A small image captioner, trained from scratch: decoder activation gelu, trained on regions of photos with short descriptions (Visual Genome).
Rows from expert 13 of block 3 of the image encoder, named by matrix and row number. Rows with one number belong to one neuron. Each number is 128 + 32 x the weight over the matrix's rms, rounded and kept within 0 to 255. All counts start at 0. Numbers have three digits each.
# up: expert up (encoder.blocks.3.mlp.up, 32x128x128), inputs 0-127
# down: expert down (encoder.blocks.3.mlp.down, 32x128x128, transposed), outputs 0-127
up.9:150114218135079181218158129107091098159122131143129087142203173109156133122140086138130126183111177120104104148122088153138087116144190095123105101134133183232146099118106112126098149134166108187101133197097153129178130154167131098146113180053105067171110118142123097108064089124203098152158117102045127164150169147169083035125080132142098105095148074173131129118075136161085126119119
up.10:133165131143168093165158097127108155171097155184109164062170109107052131135127142124085104128103119158135080108142119127118113121116101113119078139131106118131081068146140089115181131155008093089095121057062094043131173149111156083185142187140138080138166124072177125125149073191124130133131124136125138143111162131152124182171155114179107171128091124099160112116130157217132167155152
up.11:104069094125106086105076104148130148145076154135095101170142098115102138108145128085116100037075173154141168120167184096116185097123174165158117180161127159153131214148092156116107077182159094147181146156111154153108161117120123125148135135144164125125208115114097121098170070072112137133117130120079200129124096115119121142128136080150102120157109120176153155114115100133194168074125
up.12:103135101193132136099129139120073110155119134115143198104119112121101073118089097172079095145072099088143159138091074145144182167162121115136149130193092114122152119111074122162122161196156180154175135163188118133152141136153094106133103076135167109093100138088189135099088106125121157143151140127114166127089096102128090079136187135133154127130129105118194112128160125093133089130111
up.13:124086168109181118108171103135106106118095116083101186135129108191136171131155093114170137044124100163129185070173136120115128118153121147139152138130116139188136178116115112123136055079105168148126120077189124164125154141157128101108122113070159074128122097091118176140121125205117094139129106129154147092189115169068120130091122137150093119142192075108173097108116101100147100114134
up.14:121043179160149095131122154112165152054112111196117144087116067104163109108109140098080136166127168176173117113112112144152137062171242095197135150127136131146099159097183124092085125138115071103133123112144036155116161087182084148136166100101112099140117163157120095182144114129150124124171159150201123105117173140153165069117120128125106122067060093109119163077085191152087106148092
up.15:163201165130136112088143048113138173175111126141129129122054150122142186109104135132127152162156104159141164084131059161092125144176118093084150088100131097129146140135173057165095125151158074143131133168123081111164117101127099072107101132054072111159194047180119117125161113144108160115130108139146155115106125186107188098133154113213154178113136144155169092099093163101108133101155
up.16:139203083111191106191112101112117141149146083080080139123083131110138101073185110106130087115175128116119151153043147092094118135119200116118141151131152092092124137161171105113101139137157151162114085143161104141115130146056103123111115105097136116153124091170208176139130086174149144170126120114097191159136143133131136113076139182099077148141168168142123139097107121115141104127124
up.17:173139114123097163130122097091123153099211132155184158101114122128093146131102167088121124118193157146178079118138082126191116136183116120164140154106146115109113083139125147089090102104089055151124109130131134116135114135113110079175134171170144116121102136068154101130083097164165145078124108105133138172138112163129129074116176151133119110191163153125111151132110090193157141168115
up.18:109121149116099068108097134116170105068125160123130075126088110171142111147138112129091175133146107162128098132177132132150126177136187118150128124104084163167111147128122153135071060164188164186124072081124092118174173107153088167102090216148085183178167124135113174115114089163162120113126168161164113121143113166147140092110111121111122136086092113183162119121154152089110123069156
up.19:068124123099085085150111150077137100165166137151114160132091096069110174118185103144144124141164189129127091170146155132185117115173107180126086122109100100176182104138096149147108172188156132155032066101132150100168131094111135089154173089168156119150045110108148141079161179151099124092177138135093138156131108121161117154156085115089094118151144096118174137122140098039123122115175
up.20:139146183081099171129103099091167113146132154102164094061149103092126116109081113119116150106161128149078156147149149106154122082117135109195200143097140166120183116112128102131136157139120114056118102065111148109139110082084103168090154122135150115147056138132073134135197203138069118123131155094139177116144107166104150134089156118157124171119216158113156095091111116141137143099115
up.21:117055159155131079093124183165113137137102127146165148146176157056116115158107161146181121120098165095202173111107088119165152129173149139200154133196144078171097110068086126140181144150107159172122120077154094156151120106162126131052135092116118120088145140132140088150117129054127151112150139129149102096061079097092120157112145090156153130097066118136175101100165141131134112168116
up.22:168150103169124133205128128162100058117157110142125159111087099067075153101150131099123158130182078164134107112115169132119062130100165115099159159130116128148097175082126140157153138067087152148156122132113128168133164179145190121148068182183123100156128161082122118132114059149086130093097149106096134155126157109113131150157135140136117131159103044132086121128125093148071157154179
up.23:104158177068105148187072130104122161160161080123098132103160092136163093104158167183132187108175149112115122068107104177152161193095121093111138091108102102157080162170116065050147135124098167171133095180176168162114134122062156178112112141069136117059150107151103154139132098085127120104100140141170140093149129111202154086144139168142149153081115146106192103113121115146097077107174
up.24:124109135172097129082133144084125111142156127150077097094049103187107120136112144125117167113156192137112178162110172112111071145144114149101118123115131169080152158128136095126143209151077134163178102163163149166135115073103114116083157130067113143118123134088126063118130089105132111133127084130098143170124135116135145089116133165165160121211130147180118196107107174069119139126166
up.25:183185089144063090133124093136122153090089196120129104172098098124127085093135099087164124076099152130133147060083100083106097101149146101104122180104140147155195131165114176122165122134168129113134148189147142123136151102126226151094132124076106110116117145077179135084097103117158172134079139129127108135130140072184106197203121096168077166159103141172124148123128125126098132147138
up.26:126141157176136159116148085133127086101052157159140106143181165093087123136131110119153155177132125126097185104120065216151121107165146073128117128143092096090086081176180140091182120131090116156123143117096181145132090133108179166106129099204139145143102176139161078102113129178106158124134156114096121066140078156109097171129144122136094095135136164189092093138097094105107140165115
up.27:166140118152126052096118127144082151175133092137107101128118147174155121101171109132138125167128127177159160126104098124129139148088139141169137122154122117135147119112110181135148170118147108107139161067087117164132154161146119146096137150080171137178122120151067149121138051131159149108113128146084124036156076125177119155113072195077104063131119197110103143154108064116111184101114
up.28:122086188109126124110158147111074080182154166163172130117118133141123134137129098124106166111150149158141104140146073130153069113150172119125107179134078129160076086123139145065111156125176161155136123156113109106123099138166186122095142175133160108129140092150178062116161113117148145127146136125114097112156071121135154102129137164105074077146110139132132156093096130062095134106094
up.29:144118054166196125114190129135121116127171090090118099126064170114129135119069144105101124126120142080075141119152128138129121132149060092148135190096127072081140134186199132194111126143068119164103103167112145123138099087199086199166106172163095142138111125177114194114193093146120194138096155123168072137131073124083150132165140126135100154170137086147108107087110135137088177142148
up.30:178152179108143085129131175134124104146132162097142097134119140103085043122165131132147110107125121117099166190098110145096093153094061091114150123156089113143155127123123107148065144149129139052128113162107144129184125136171167119085134121149105134096124135159142190101120168155107120111146140121169085081072144121113092137182092084145164152200089116134110151148143161196138073103165
up.31:118170082125117105093134125153082111074104087117127181105196096068115172182090108108139137131109072138135126116080117153152137189110101095121188106197104073182143135173160175056182171089096150173228171112089169138088060180174104119165108068168152074142136152096099103172164105165141104115097075134075222080113105127163061125138112128144062143164082131165130168127146168100128080147141
up.32:117118181107124137157135173116099161150123104153155118154073112141160106175178142132120086156134153168080150155139176105168167100148138098079118118118188139123111100132094061131138107172096172174135159163099123094123059142130135198125057111125150084145105115113111149152111133126178123031131059131108139166113150098152099163144144136068111118136067067093149113138195096125170119154063
up.33:064119139108098180121129174151056148164114094128149113118152112159087128184174079103175135129133069131097105089134147121187145119125100138139088151087146124091135124187184096172113086133141166162096089126111112150185082172112084109169167100154113124138138131106169183034095094064128164104135158151169068148208143089139104133125102075145082189136083155125114085104179123171168116186118
up.34:121114110119141063168090149096137151066124107108147151076071121115127042154122087123132138129089151123125169185114157117153154105171087125082094107165113132126143102127137192189129157125133140132196076124100110089120125111134110171099115157146129121135066080117128134129156110198136094165098119191114116090195204141113098091183159146138143117147137203130078150116105113145136161129119
up.35:155135067123144123155142132084148085100124143130068117108130123156177144080107109117092104142147138130154126137176148087113118172151143113145132155110165112097096149116112120118139143114143141097112115117155134135171162140135087144120164131118130145101117149101139108142119134151120113130160154115159139097154107180120094138089152083127107095136150147078136126107096133188113145135096
up.36:168122131195078090155146138089123162145151154113101161080135128080165125161128164075149134109145118058109111088144118109125068092122151142113141114091078156132161146186151131094111133113093114140156179174166047167193189137143160080144086098117075130166156104142075117169149175100156134192181146105152100129118110107075110133113158112097159139160155076113088095077132110125107130171136
up.37:106149121182093093094175075105132135109119216147117106092131137098153237162153165136138090139087165161136105150105153085151085098130130164113155147127111121129109109158129095108161117074142075156125120088130126109159136086146199100122102155166178093077166124105108118147142150071165099146156091120156113120129185101074136118090121137132135144130114087098109184146145190130111179116103
up.38:175120142119154131087149113173078133173098068158094128119092143079127121145119187107071157105143156145098128122173083161128135147101138061130101133165166166129121133092125139111175118143128158128168152125123151206097136165158103120113116137111099110159108098109158174107160085113168109096129092080161111138183146183131116095112154140140146079119148137076142119166090087132167116101140
up.39:165162128153143106120084092062141117105159079173129111173110127148116168127126094158117193080113125153124149132171171131148154149153109135139108116167128145141119122122110146123132077125085144081097127169136076084120103154130190128135053115182165124103130134097182145144045138113124142094132124145133091085128157128151158115123145138152125081144089161109108108139120142108141180161140
up.40:080088126113094127108198067126129155129171101146161054120148118138121090078102148084169123137186121157103121156079128092117143156102118111125133145104159105141107143137153129139147124143107153120131164104154131131167137146089101111105143108140126090185163131114063070133133132138182209123126110100101089106108153119108190124129121187238124122098112142160147137142115138134132074179117
up.41:106106156118067112164089147146131122131169144112121163094167138138147086122129132147122092167140143122100125132123162139092146150105181191168124141126118160144081127111098106099106095179148158187124216119111079129119151171163081089149105172152099070127137117091149124133149096140099130180130110130119119082133123093139161076103149106087106080077113126177135107177102130115112145144132
up.42:071139158153089116080149134162132186121126118147168148142139070168109107113126137139158095123117154176167086119107051122111089161130108090169142154103116120096159100133168158150092129140166107081103098160154147136140142118134151139100161149145136169172081139105199093133108162118108140078080166140134156091116099155139100139108077071145093122074139116112218182136142108175055088129155
up.43:180116142110189114177194142120129160121127088073131129125134120159155113067183129075084090117139155101127144086118125146105132086169115149201169130097122139130088156136117098132142115194102168119116165129049152176129109101139060151088109175110116063075156085122145189105118093119165086136126167196184115075156122130096177119157127146191128088149126144085138119132145124134105103146071
up.44:073156122114066143118091093110117102116139095086090114123159116094124120101146105141154112104070134184146163150140162097117134158107122140157135100123145149188138134108162074150107176152128078073159111146096103136140106122108140104095211083134144070103158119149115179144155144107187149164127069132123106093171160167123104166146113136105150170122134138120147083165177095110162104174145
up.45:073160106145104158142119117092177165145131149071171086104057112140174152120125144125143057155201135067111200191178187133151131102131139135103072151107158077087153151209128149104082113084130105100135117122115154144121138102160067082089119089143130165097114140115138046107178090123138073157116152133099096144146174107155169129145127119130127126189137137113062084123170062132166116122217
up.46:095092132102120098172168116155100136121134120120106141090134120130097093091122063128154128140138211077174108121086105119182148129136126072136066162095151147092119153170099146141112151108091053101109071123141116088112112138122098102129106158169102128194124170208191145170166203111150128179159162135137078139097171181142130093155062103156158112118123080188154121165099158191115133146140
up.47:128048128117114168107142122135058118095131155124142190065129116126103169124108111151141149120157128174169190110165034114100146173095127108091068141095176143140129051129100069124094128071111091185169133184123134156116123161181104098083148105134154182109147169100113172153139123166173126091131141103095155076166120089139166129103157133110114143191136126133199148088144141151126151137103
up.48:134122090143092128170061131152112156100112095137039086132149147083168136160096120190089121158165157154168170170192127180089148122167094097069144141154063126147097091093148114077139142093104154164130139160122094065147194127085150115126153122110055114109141065147191134113090167126077166134126142188068144236153120128182094141102112167116128186164141159153123155099130156130174088086117
up.49:106122109081076145083078123174146105141156162140171117183102109110127136128193143119166150135091130128127169092127150157138097151071142121117132143109127155128145187143087116193108137137081152109115146108123053112142129178119186152049136099117131103142165147169149133108138171105109116156125109159124101131131115104108153095114106146136182108103157103138096147078123125136082121158115
up.50:171117172162136123120108099072164160122116151109136138140121133175121163153123174129109133125122112183098106108191084099160170094153160171182187140100096113121173137157159064120120059183130206070126132055139102105098108106107134105161129141129064139143151119069079074116146163138127172100109122175094086139123118135201128127135126136122119107164174144104177061111102081115123122183130
up.51:077152144141135162109139044161071118138086102109179142054148121163122153111146131152156085100089151163151128094142122147083104175108184147145120117133166151116109107116130186141144098129056155146127073154128140151128133131128124115149117131104105175128127120140177135128091159122117136174141178140094149108152112137119108131113120095100125107119151093171193149091123106119163131107134
up.52:121140132110162112142156128083078152077128195115122100113089108122091093134182151137162128144098138104116189136152159099102126157152137159075131107021179136098106130167128124107171146103126166113147163111180153137119064109143142119088116169174116165118068132112093135171102103127136080130096131131093145113146155126132160198173096171139114167144140093137108123174159079099097156120166
up.53:170132152116083145195165083096089155124108024179142101132155187137135113119098105175042162154118141169110138160117143176117120155110086095152118152132110085134155121180149139096168159110133131139139138120156073092111110129131095110142132168141090109126140180102167087164092089189127152115165113093100196111098111114095108151118133124114107137198139108133063131149121069197082115146104
up.54:107102164094200078153180199125150110137138140102129096098114194123138142115104150139126137147098174125115187144157155098148118140119099146121088154179141143130111153112104127155147187089081089128081065116120108107154149110141076092110170141153095110192142115128062129102128137130142101131117079114105123111103113123133107102138134107077147137104124111141094147103115177163109236173102
up.55:167085125116137115080117103096090062068136105120097147143127151100130105126128120155121141164126154147122129106082109102125151080172143083134208123106143179151136153125141128149123163056122109093133178099125115148139092141142150141148094139144110154132158196066137161185090119167158118158143185141098131103184163124098086081144131142114130152123170151102105179123130115124087127126102
up.56:124123192143219104121174149071132147153176121118130100138053104126099137177097121149152056096097108231112106097124123124147132098204169117147125094173138094156146110146127067116085192110160104114131134122162103108105145141081145040130142134142110157113112170127094077112095150081126121059118102179168150114132159155158117098128113153117144148123149116079150147132176083121136113111154
up.57:061138173139170147128162096038215133105122136127195018120129119112085072138152170060112125091113135101134082138074120184135155113133151100062151132113182146129111184143140167119139047122147146134153168155071121112097155169161132131066184119120115119183142142133169121144119156083149151089080115117136137133132111086154161148068180051132181127154175109117209098082139193063142139191052
up.58:109120143104149174165173135185166188129164097124124127121142132148117104120099088143129093118170136129165167090086135169185122179160092129084118120152125121149123108129060116041115118150164086123161146112150137076098162151134052123082085066093183189107147146098112052149121131132098095075111110154156116112153131208095103162128150110115167156115111128109058088124174162100121132180135
up.59:184150097138108125097154090111173127144127140136144111162088099179163114108120128106103161159131161110126177082125105108112152182076118078127118151110129089141097171122098128183066143155056104110094134107094115098198061085137168165148119152143136165107109111176119161138124140105134120176142134115161123139149131127118133126112084124157177142150172103137113083064144146128154065093140
up.60:105126141146113041165103116101103151115109143087125172125145146068140071170072143160202106162049166151099193109132068083190125100088104115097128211064197159159122140104045185097111141151083175090137074143103111142120164191087140176139091162134113119098153102118131126121205125140129103188128112127176130122163146132184131172158192119105121122040143191069097063157137077099157093163168
down.9:147087146137123095109144203095121120090150130148199139184124140117071097161137115105115135082133043128107180158115176089086117166196098157125071150182097143090099158116106153082134108076109101078207174115103090122083160150118098130126120118122087150132116137083159165169166055109070128116118094146202169173127121092097081156102091142100148111154152121124133091143117127175144175148140
down.10:204092089104161120054124187081162132089175106094089155141145151075107158124194099094181128176181118161123169138112165123159100140095188119125176120078149061097139122141135092132141125169122134141189157125132136100110123141119126120105168109088159196122069117116156128106114159135139129014047166095092136171174151154126154112119128099093180102193120163173070066126077145130126102133136
down.11:101093126130143119104151120117116126141060101103177136150101095139113114170122154218119107169128117101124156129099102109124131149078136053157148130171095135152110136085167128174140178161188174136156080105155140123136111066126094102147116136060161116049129103123157218092122193135143159079124132149143109126084192088127149106088132179149100179115128157179120149133110078127201192115096
down.12:113117148208136145080154146115146116142132126115133121073141110185183095165093139135131112107167128150097134096098122176119104081069147155114143072120112082115144097124110162135085107093165147058100131148111155121099142095151133101094128167093158148160129133182191114177118079122104150172208146148190083119167174180149107165162070141170086147120108139117177112081141035187122084102071
down.13:163123142125169165116127127083123064121121129089109157168095158144104095165136093088173131130159147149119068133168071127175133078098191110140126075132149101110143096145098151093162129134086130097122134162179121155154108103110115060118174103109147128069065096126116116107135124160131160158133147137081148116171100131108150100112176172123121136214134135149193093169127063164132103145114
down.14:174116079170129114126113109144128119111118056080195113118128120195086203134155169149171076097157122123118158100089160119153114095144123094145147089156132130148138084170035082125123171138087101126082122159182128109082169121141161171143154116115158115106081108102130159141114126162109106128124149175147213153056059152094152095128095164105144103134159103125119148120163129115207118129166
down.15:088137133127117058081156112147139077128007157090138148144113144052157108145086114208132094114086100105165101114121179128190096164116187107154169136165159147138124112141135180137120125122130134088123155124152171117085147100158092130172150136141134127136129100107127097096057114161172115098153106136131134139173150177078111160179093123058101100136124142029109178144124107114148126118113
down.16:154068075151110132101156172086084167080154181149130151129124102130141066113123109148085114173143116169140118094154109121084124079128133118096150134151181144097120120176115144079109121089128114091148138116183118145131113192131143160148116094091120149116192122164103165163136111155117126146131220160137118134133153129151152161175181136146130127127101090118146156073123112110122099123095
down.17:131099070146166129114091186098183184131120127098162139067058163138173098134156106119149126155135128181124154126103121124046168146095127137147116158114119100166070122125144105157143184151053103133137121157125105108120119181166174151098105067082150071158122135115134165189179161112137116117133178106110104125147185075046155132141060109183156167093090105075139113106103185126139123118149
down.18:132063159125194184184088130144149154110158105072117155052107187103040053095109166152175139109099139126103152155117157106164044124141085194146117115214148166124099132107097153089155146133106069106134130171171112130114079089132094147115148069084149168129129101114168072111061144101137086172082102168164164163136148137140115127099138193139130174208077129111053143226123157117168110172126
down.19:112132149123143171152161127103164148123107132092107102123140098146110137133143088141126101104120142114099129111123119122172095079129157109156167127173105202092020147128097150142110100091148169127156186094077105120108128159050210168098110194143170088140169153138060080113132062059158108127120118137177194070126069172118148138165092156212164068101063136112138117135149178152085154116120
down.20:109135099137101099148143124215143146111128119086149197130115122104151130186114130141133121129102123086118097163078133120085138080131109141090074130154136132163132111213100154141091161069144149168119061136116056097101133121155157078100120114131147144168194183096135116104145085116171113135063133136134136115162128084131089115131120146138179077107116142164182127130117126102140199121105
down.21:092081133103091155123152105123075109138096147184073134112144138152120167152126170101115184130157154090072087072125129186129162145102176070109113124100131132146165131126130111149096144147111110111164119174078110136117122141138192129145132170188129130089098148136081124133126136146148111180104161168166179105152111164134136203146173158096098154124145044135136060082109153105124131049070
down.22:189180119134157112126043128184135101126131089094164142074142129140163141123102085140133145140118099243144135160121108126189138110166188196143130122096139080172076100146144097096092118163139131140084117069140110130152118141130073180096120133118115075074133113180152125199158057157142144055121127110153131131126134134095060170136155119102148126083170117154095084110090166152109206118101
down.23:129119081157143106150164119215059098152049148182158092126173138160131145110119118164143152163099120122097118102144127131098178107126125153146149105128137103173123151176109130143090149166183167084065099089094083165137132055129128165180135117162155136106121094061231092121077136112124131145150062198117099165173090144081130157163101089025102174100125129203092147094119073144119097172066
down.24:082148129163149206127113116129105126091087068115089124081159149163155174135122174146081102122170097087088163127184143090126164097118118091142164119081090094160123142145103153150154124084130123137104134153134111086105149061136095195169095123084156117144156074109190171144146130204137128149166100139141123111153135154105120045128123183169107188134098044171138136138128143105151154121112
down.25:100139124107160107180147080161106095129096170123139119128133130142149163128074118185099181168094165145153179150140192131108085138123157131150155106134096158123108133093120158105120116122103182143130089206092107099161113139172131171172140123134159096067153063113101104103109155139124140154163061155124118138094128169169082102160121083093091094161116140126122111140109098143117139157115
down.26:120177104028113137176133142175084102113094174103133163137139125117120122143137076112078133171166111141102152143062171083153182173177098157097129109079114108166145098093072104168118145123126140060105148189165125122052103152172125097046096191090187092144160110144075115095138114097137165143123141153124130141139137169107069206100131145079126133151168134127133131091185103122191064123166
down.27:106092147102132111105092133128137120117150139166159104137110159172144176129127141124086128079163108166091077142096159147125117159172139110114117167158124116139171106122101129186073083154157131121113117124087106115105066082129109105142134074133106105124080122132145079156155129125146128179159146152177159177140190144177104100103124112116103087083146122115118150124137174124134077156127
down.28:088152118124194119127156092112128111115113106130109164176102101112121117139134143165128098089129134115099132117112169133120119099170123155151158146149147156098143132102126093138151097145099155129116121122137058166077092104107109119198150127110155108128127070136128160121071155147122077097127145130156148142132158133096165159141079195166135139068170128142112126134147119191110133122160
down.29:125212164124159129123163148125112110142125160145135133114136077172152189093183123123144089040099112204142132100143198170091106080156144205109132111150153133152114108105128112154204120083140084079172143139116101116182209149120178074089117093147118115084133093145092117095114110166147084133064165110085089088117173127144115136133142172114125132148092151113177165124087090141116085142175
down.30:121110178188103107079162167116076145168075087130076145141150138114184198085158133144141166085107163161134104091146151115169160160156098108126167106085109134157147095154120135059138109167117094182089132123140171115143141105115140139180110168135163107117147172186132083087138083089151098129067107089142038113103166099106143102135130113099116128073141149142163120142121121144093161159150
down.31:148142124071130171141115165187123097224164155111167143141131118238099147146084204115097126117146137169203097053094106116163139135079117152138137134113098135109126099107066055137089111148169133114145075153133112118141108138126001155084197160139094204125099138152151146189066125167097129110134067109131153157099171174101112091146148108100112139166129091114107054147164150126131114072149
down.32:142139178142130183111111138084118097101152116163131146127182125126109123108130123075122180126127157117114119070093112094040141096116110083169107172118097105128147117093102148153111164151111031110148123089102096172193133151114151174143144118133106186060139106101208158115048161171117115149189137159168110099166085141097143106131045097173111135122143147156137149100122156119100129131155
down.33:160172113113151139159215138139119073157147248111066169133142173126095137117128199134083155110083116118087140113112156182122123136119124138157141193145125087056150188108095112150200142153149079099146163129101160066126081187131132139108166145117117131066158097122136137132137146165144154152105143145090123109097103141104154077107096075117080115117117113109106133090096076118136126110096
down.34:085140132155125114132072097086090146145163120149069174152129123147169185102079090156123151085096138091067132107204087177092104075133162150166097126128125103111142156115096137129171089118109100152110171153151140144073116096124095163110135118138125115177199125117148141140169105110079165144161107109137175178102055217193136141067200145086121124165145113131104147145129114130122123082128
down.35:099110145112149148148122083206150127120197155112136094159108151135132107111113131098142160164193130122137111166039125110091151147131128118173096086147135122124183108127155128117137133167130126149122116116113126127072148125153143134139126108118116113090132148132155141138166149124143080167076107083118102102145167118137114128056105166154101159126119194124159122093108074112132110122160
down.36:128152150092172132076109084174109118137134100115143143158138113216116114103095160124140183125119160142136109091124118121130171133067136098139140156166165139163106127150104104146124167116104177138114144118145155137137127106141130127117090163143095087131086158107102137053115218146092168127069088106089112114107118157153116151150222102116123077122077130105130110157138176125108099135114
down.37:155129098158155097093105104127160087134140108128189110145109141109142078086125161116104150158178104077154166130096112149121080123110151058129129134166141113171088039118148075154151124131114137108161127119130116138152106117129148162184090106154109143134157051122118157119168123130133144096153094161119210193210070132143094150108109167112185108119103155155121080129073131134110147131125
down.38:139046137103152139136122141167143196203107105133143130118097138125137106086169109128139154170150112114128182147117098092104151139114091110107134065171133086147161145134077175149098100149142153119134049130190110153116138113124109173143094104112153112154193145109148098148082189129072068188116123087114086107117158089126068079175193126131090145148065179149138144104114091133115168167192
down.39:140159131123145188123095140086172069174145086135131171129097115117132155148148104113135134097117173111069138166149147133097138119156104070105114128121165103131141206126115136118078141153104165096106082148175169135102166168094032138087096051187128094118099109115149134038159145142176124139200157119127190119119129135181127113106092098122119129127113166140120113178193107104112126176137
down.40:051161048076103134142114148091133109157116127149130113168086049178124114108141179091108141146069111160093128125140188158164140152134168170113114119109158127202152107158109110234137113049098147077132154114089153144190103122116161132142114139132143116132090051166174075186108147121110097179129110152089088120108144141063144147157132163129135082130105110186121156112197143158133128112158
down.41:125098116100120141099142150146108128044164041147150098154153083158124121106129146141146186172118127141178157168070147146090133116108110137085152119125122154101127176155188191114090124181125151102172096115128105108115147102107162128081155138126157133145101151168121126128120101213106081102112130124114137159112145122177140167111139157111085181147175094093100118075168097112143133105103
down.42:183075109102117143128151158112133133206165120105091087127149126092114210148081102162127161158151109169057092126132178065115108060117108137143142131120118165146109164126082141190156114162083158168133159114144142129133113140120155111184188119111165129145123110092140121083135106066101135113148123150146142127142126103129113116117136191110108099141090192092106121127106136127158118117118
down.43:117134132139069061079101124110142088124081131146138133123150106124130153141162108156201159115127181154189146129148146175120081162167115171106127091088107153115160074160108109130115081114115100143093111155100112107090056127179145150150132095113171140154103163101103140123145124150091134145126144155124132136093081073153153114124114153107091143135147147139065113141151077103227149149113
down.44:151112131125097125142126113134160136081135059100076173150109164110165100107192152108088085128111172083143132102119173193029140122164148084093135106115116143073132134133139109111112103078088157126159147131132066170081209121115155162101142142142158168128080128158146142195103115169171159122142157138073125097116136153128136122139112110185124132122134153046167157159100118146163146099099
down.45:054154139082111146116135130133098211096162116157141099156105071159087135126069117141064140130077141090121089164118130130129126142112117115162129130150137132095156083093192132108195063114141142169091199071138174056130179125095139127090119136094118127159175110156089104165159168160192152164110131114130119136151051147175109083074116165166153179090102120108139154102147144149126117106141
down.46:151117135104142155136133088127140192148068121083107126118148082141172129090139153097146071123089117150087085140141110141089105085152165189166203072129170069135090054065122120146160130140110182212128200113106111134165061137094157130122132146085121137104103136115156129144104128125106156162094145191131082198154103079174128154144126101099109084117170137211091098055193129132086158114188
down.47:065143124093158106142143097159161104170173162151111171131111105144153106101169118151071141126159102127103107151067123119125140173138163149188101096096146159174139143149170157114130128154081110084126070053116115129138060129126120133125168115143166162094117145079110127140120091163087144129101146089125071122114178114122139073111065100237113155163150110106230156115117122111112135092102
down.48:084074094133178134064153164123161118145179138119202133138145050128154111164118134135138108168159121141052127127173134108162106139099141089175136163140189134195111157152118150200089032091118117143101076134120104112084078064184119119158105111120109109169173125089134080104083170168160071157139101092160116107094155147124188101149165136166169117105112142076159149171135153135129145110152
down.49:146084149165150137151136125073104169195086114163077112152129157151126126096110151100160113143133085134130061159200136136190075128144102171146119148148141122109123068105097122108160076130138159117119185095100153162171118121090110106102122143133130154092147171137076114124109150118145189133139160173117155095130112126124215166137123084100095112126120144135107104112079134099162136136137
down.50:164140099175125135098167095081164118122066149111119185078112174135081086107086181123133139163124159108140144119074127097098140116202089123125145127161169090135107121165066120107152060083169092119158158122126184177094096110103131146109111150102148108139178092102139185174130134157108141197121182098149183191121139135145092110113172122087132106154075128113073136211124106106158147140089
down.51:136127156145151184136126184136116146148139125159081154153128119124152132126140102133135177109157070168149146138133082062156123105097095135153140130148068103111195162140130143120088117098148161137118119147118117134118105136200085063132182099117120128140088193113075109126093116088173124120093135139124180152136137156142110079156142124157148135178048141130123115085151043072093124101153
down.52:125187157140157177138105113126097132148134114089111156125144190166169120174147135127142177130145137085125083138101144171148099030174124094123137077154115105117103139114148111166079096115049082118147134136183084150124106142115180106129093120136060152098121137164191126147160138113131104068182126014166095140160134149160134123087123085096134100190147100169135102099101151120153103135130
down.53:114082076064164102081122109148142141120185159073137116103136142176100128155157100086215121144107091160096077111115122081146186131148098178147154184125097132178156046089115089116131133114137059145133155095120129105068120200105114134136136118143127121147133142200166167160098161106141143122172137157143115138082118120129131100164130083123141153106156078141110137113138171141144116104136
down.54:095174142127118122144081075205132182104085073162098155140160134154140116105198110184108109171165057046119130108170102072088101131094170137113096122136161155167159083139103151122170172132138078141202173095167156149140164105110096138155169131105116163151150139105136177098092140096129157085113113106056072163169152147086071123124111139099096103143119142148116081168151099154113136147141
down.55:092165100135089127178133098134124189122112129121220123142145126140082123092180122145150092134200132131132145119132082083119124116145096122132065181146137081146139084186121107128187112137107140136159160136118137106124106097147091145120122139169093124142124138158140112138146122101068185113161107194186127149114105114155171133102116111148081094124121091128162140103193107101123097132069
down.56:148172063152094144150090174142132118132188064100136153079131118102131149134094131155093084153152154103136129118096127154098097136092123116158088089127191190153133093092125126188175096143094092130128174148103110131141060132159098178172110178141167108108133119128105156118132085170124163142147181116110138132139128108106146025163128097104137110076116143125177153158115150136106112121098
down.57:136168206093075131093090110175125102130079122137125167112117096117139153170090095151127177137061169039159160153135110076135085164042113121146054128127131091096129143104200159159136079131102160110128128091117084097178084188157209160158099116099133104111185134162111161085117152163097137152129189119055108128107074175116142172113141148177138083174069131087137153150084152217176121073164
down.58:115078116164106121143162167164080146141120125158171116096134134151132096175090119106074151111097079153153076115122086172093204133038105144125110159114088131063153118157139132108128138154117116189119142092089049166130135133158102158143166153097116119206070153177132195167112136131101184165102130143130092129153168141129120102150103068129137100119124167114149111148122112192171114045111
down.59:108075138165162084213187092143105195135143090138125146106173149092133158128169113161131104124103145110167090170120107111111096100190147183139116149162161110123149029140150155086136104119094121115131148172114107146098145150138120110124173120145077132080110096114106056136105117082134107144103145172168078110148107056147132171102120091137131133062146172125139122198168131059114139171118
down.60:129179187171155101145114079164068110112139145154095143098111145204186139127052201133181133139177093103184182098106119105107117169130059178211056078141091172153186118179183026110112079171193147111111151161149120141142130117110102090144168087173123124127090101085090160096138090119165097094095128144167117105106124155159185132166114147067095111140072098092078119074126121081162127113143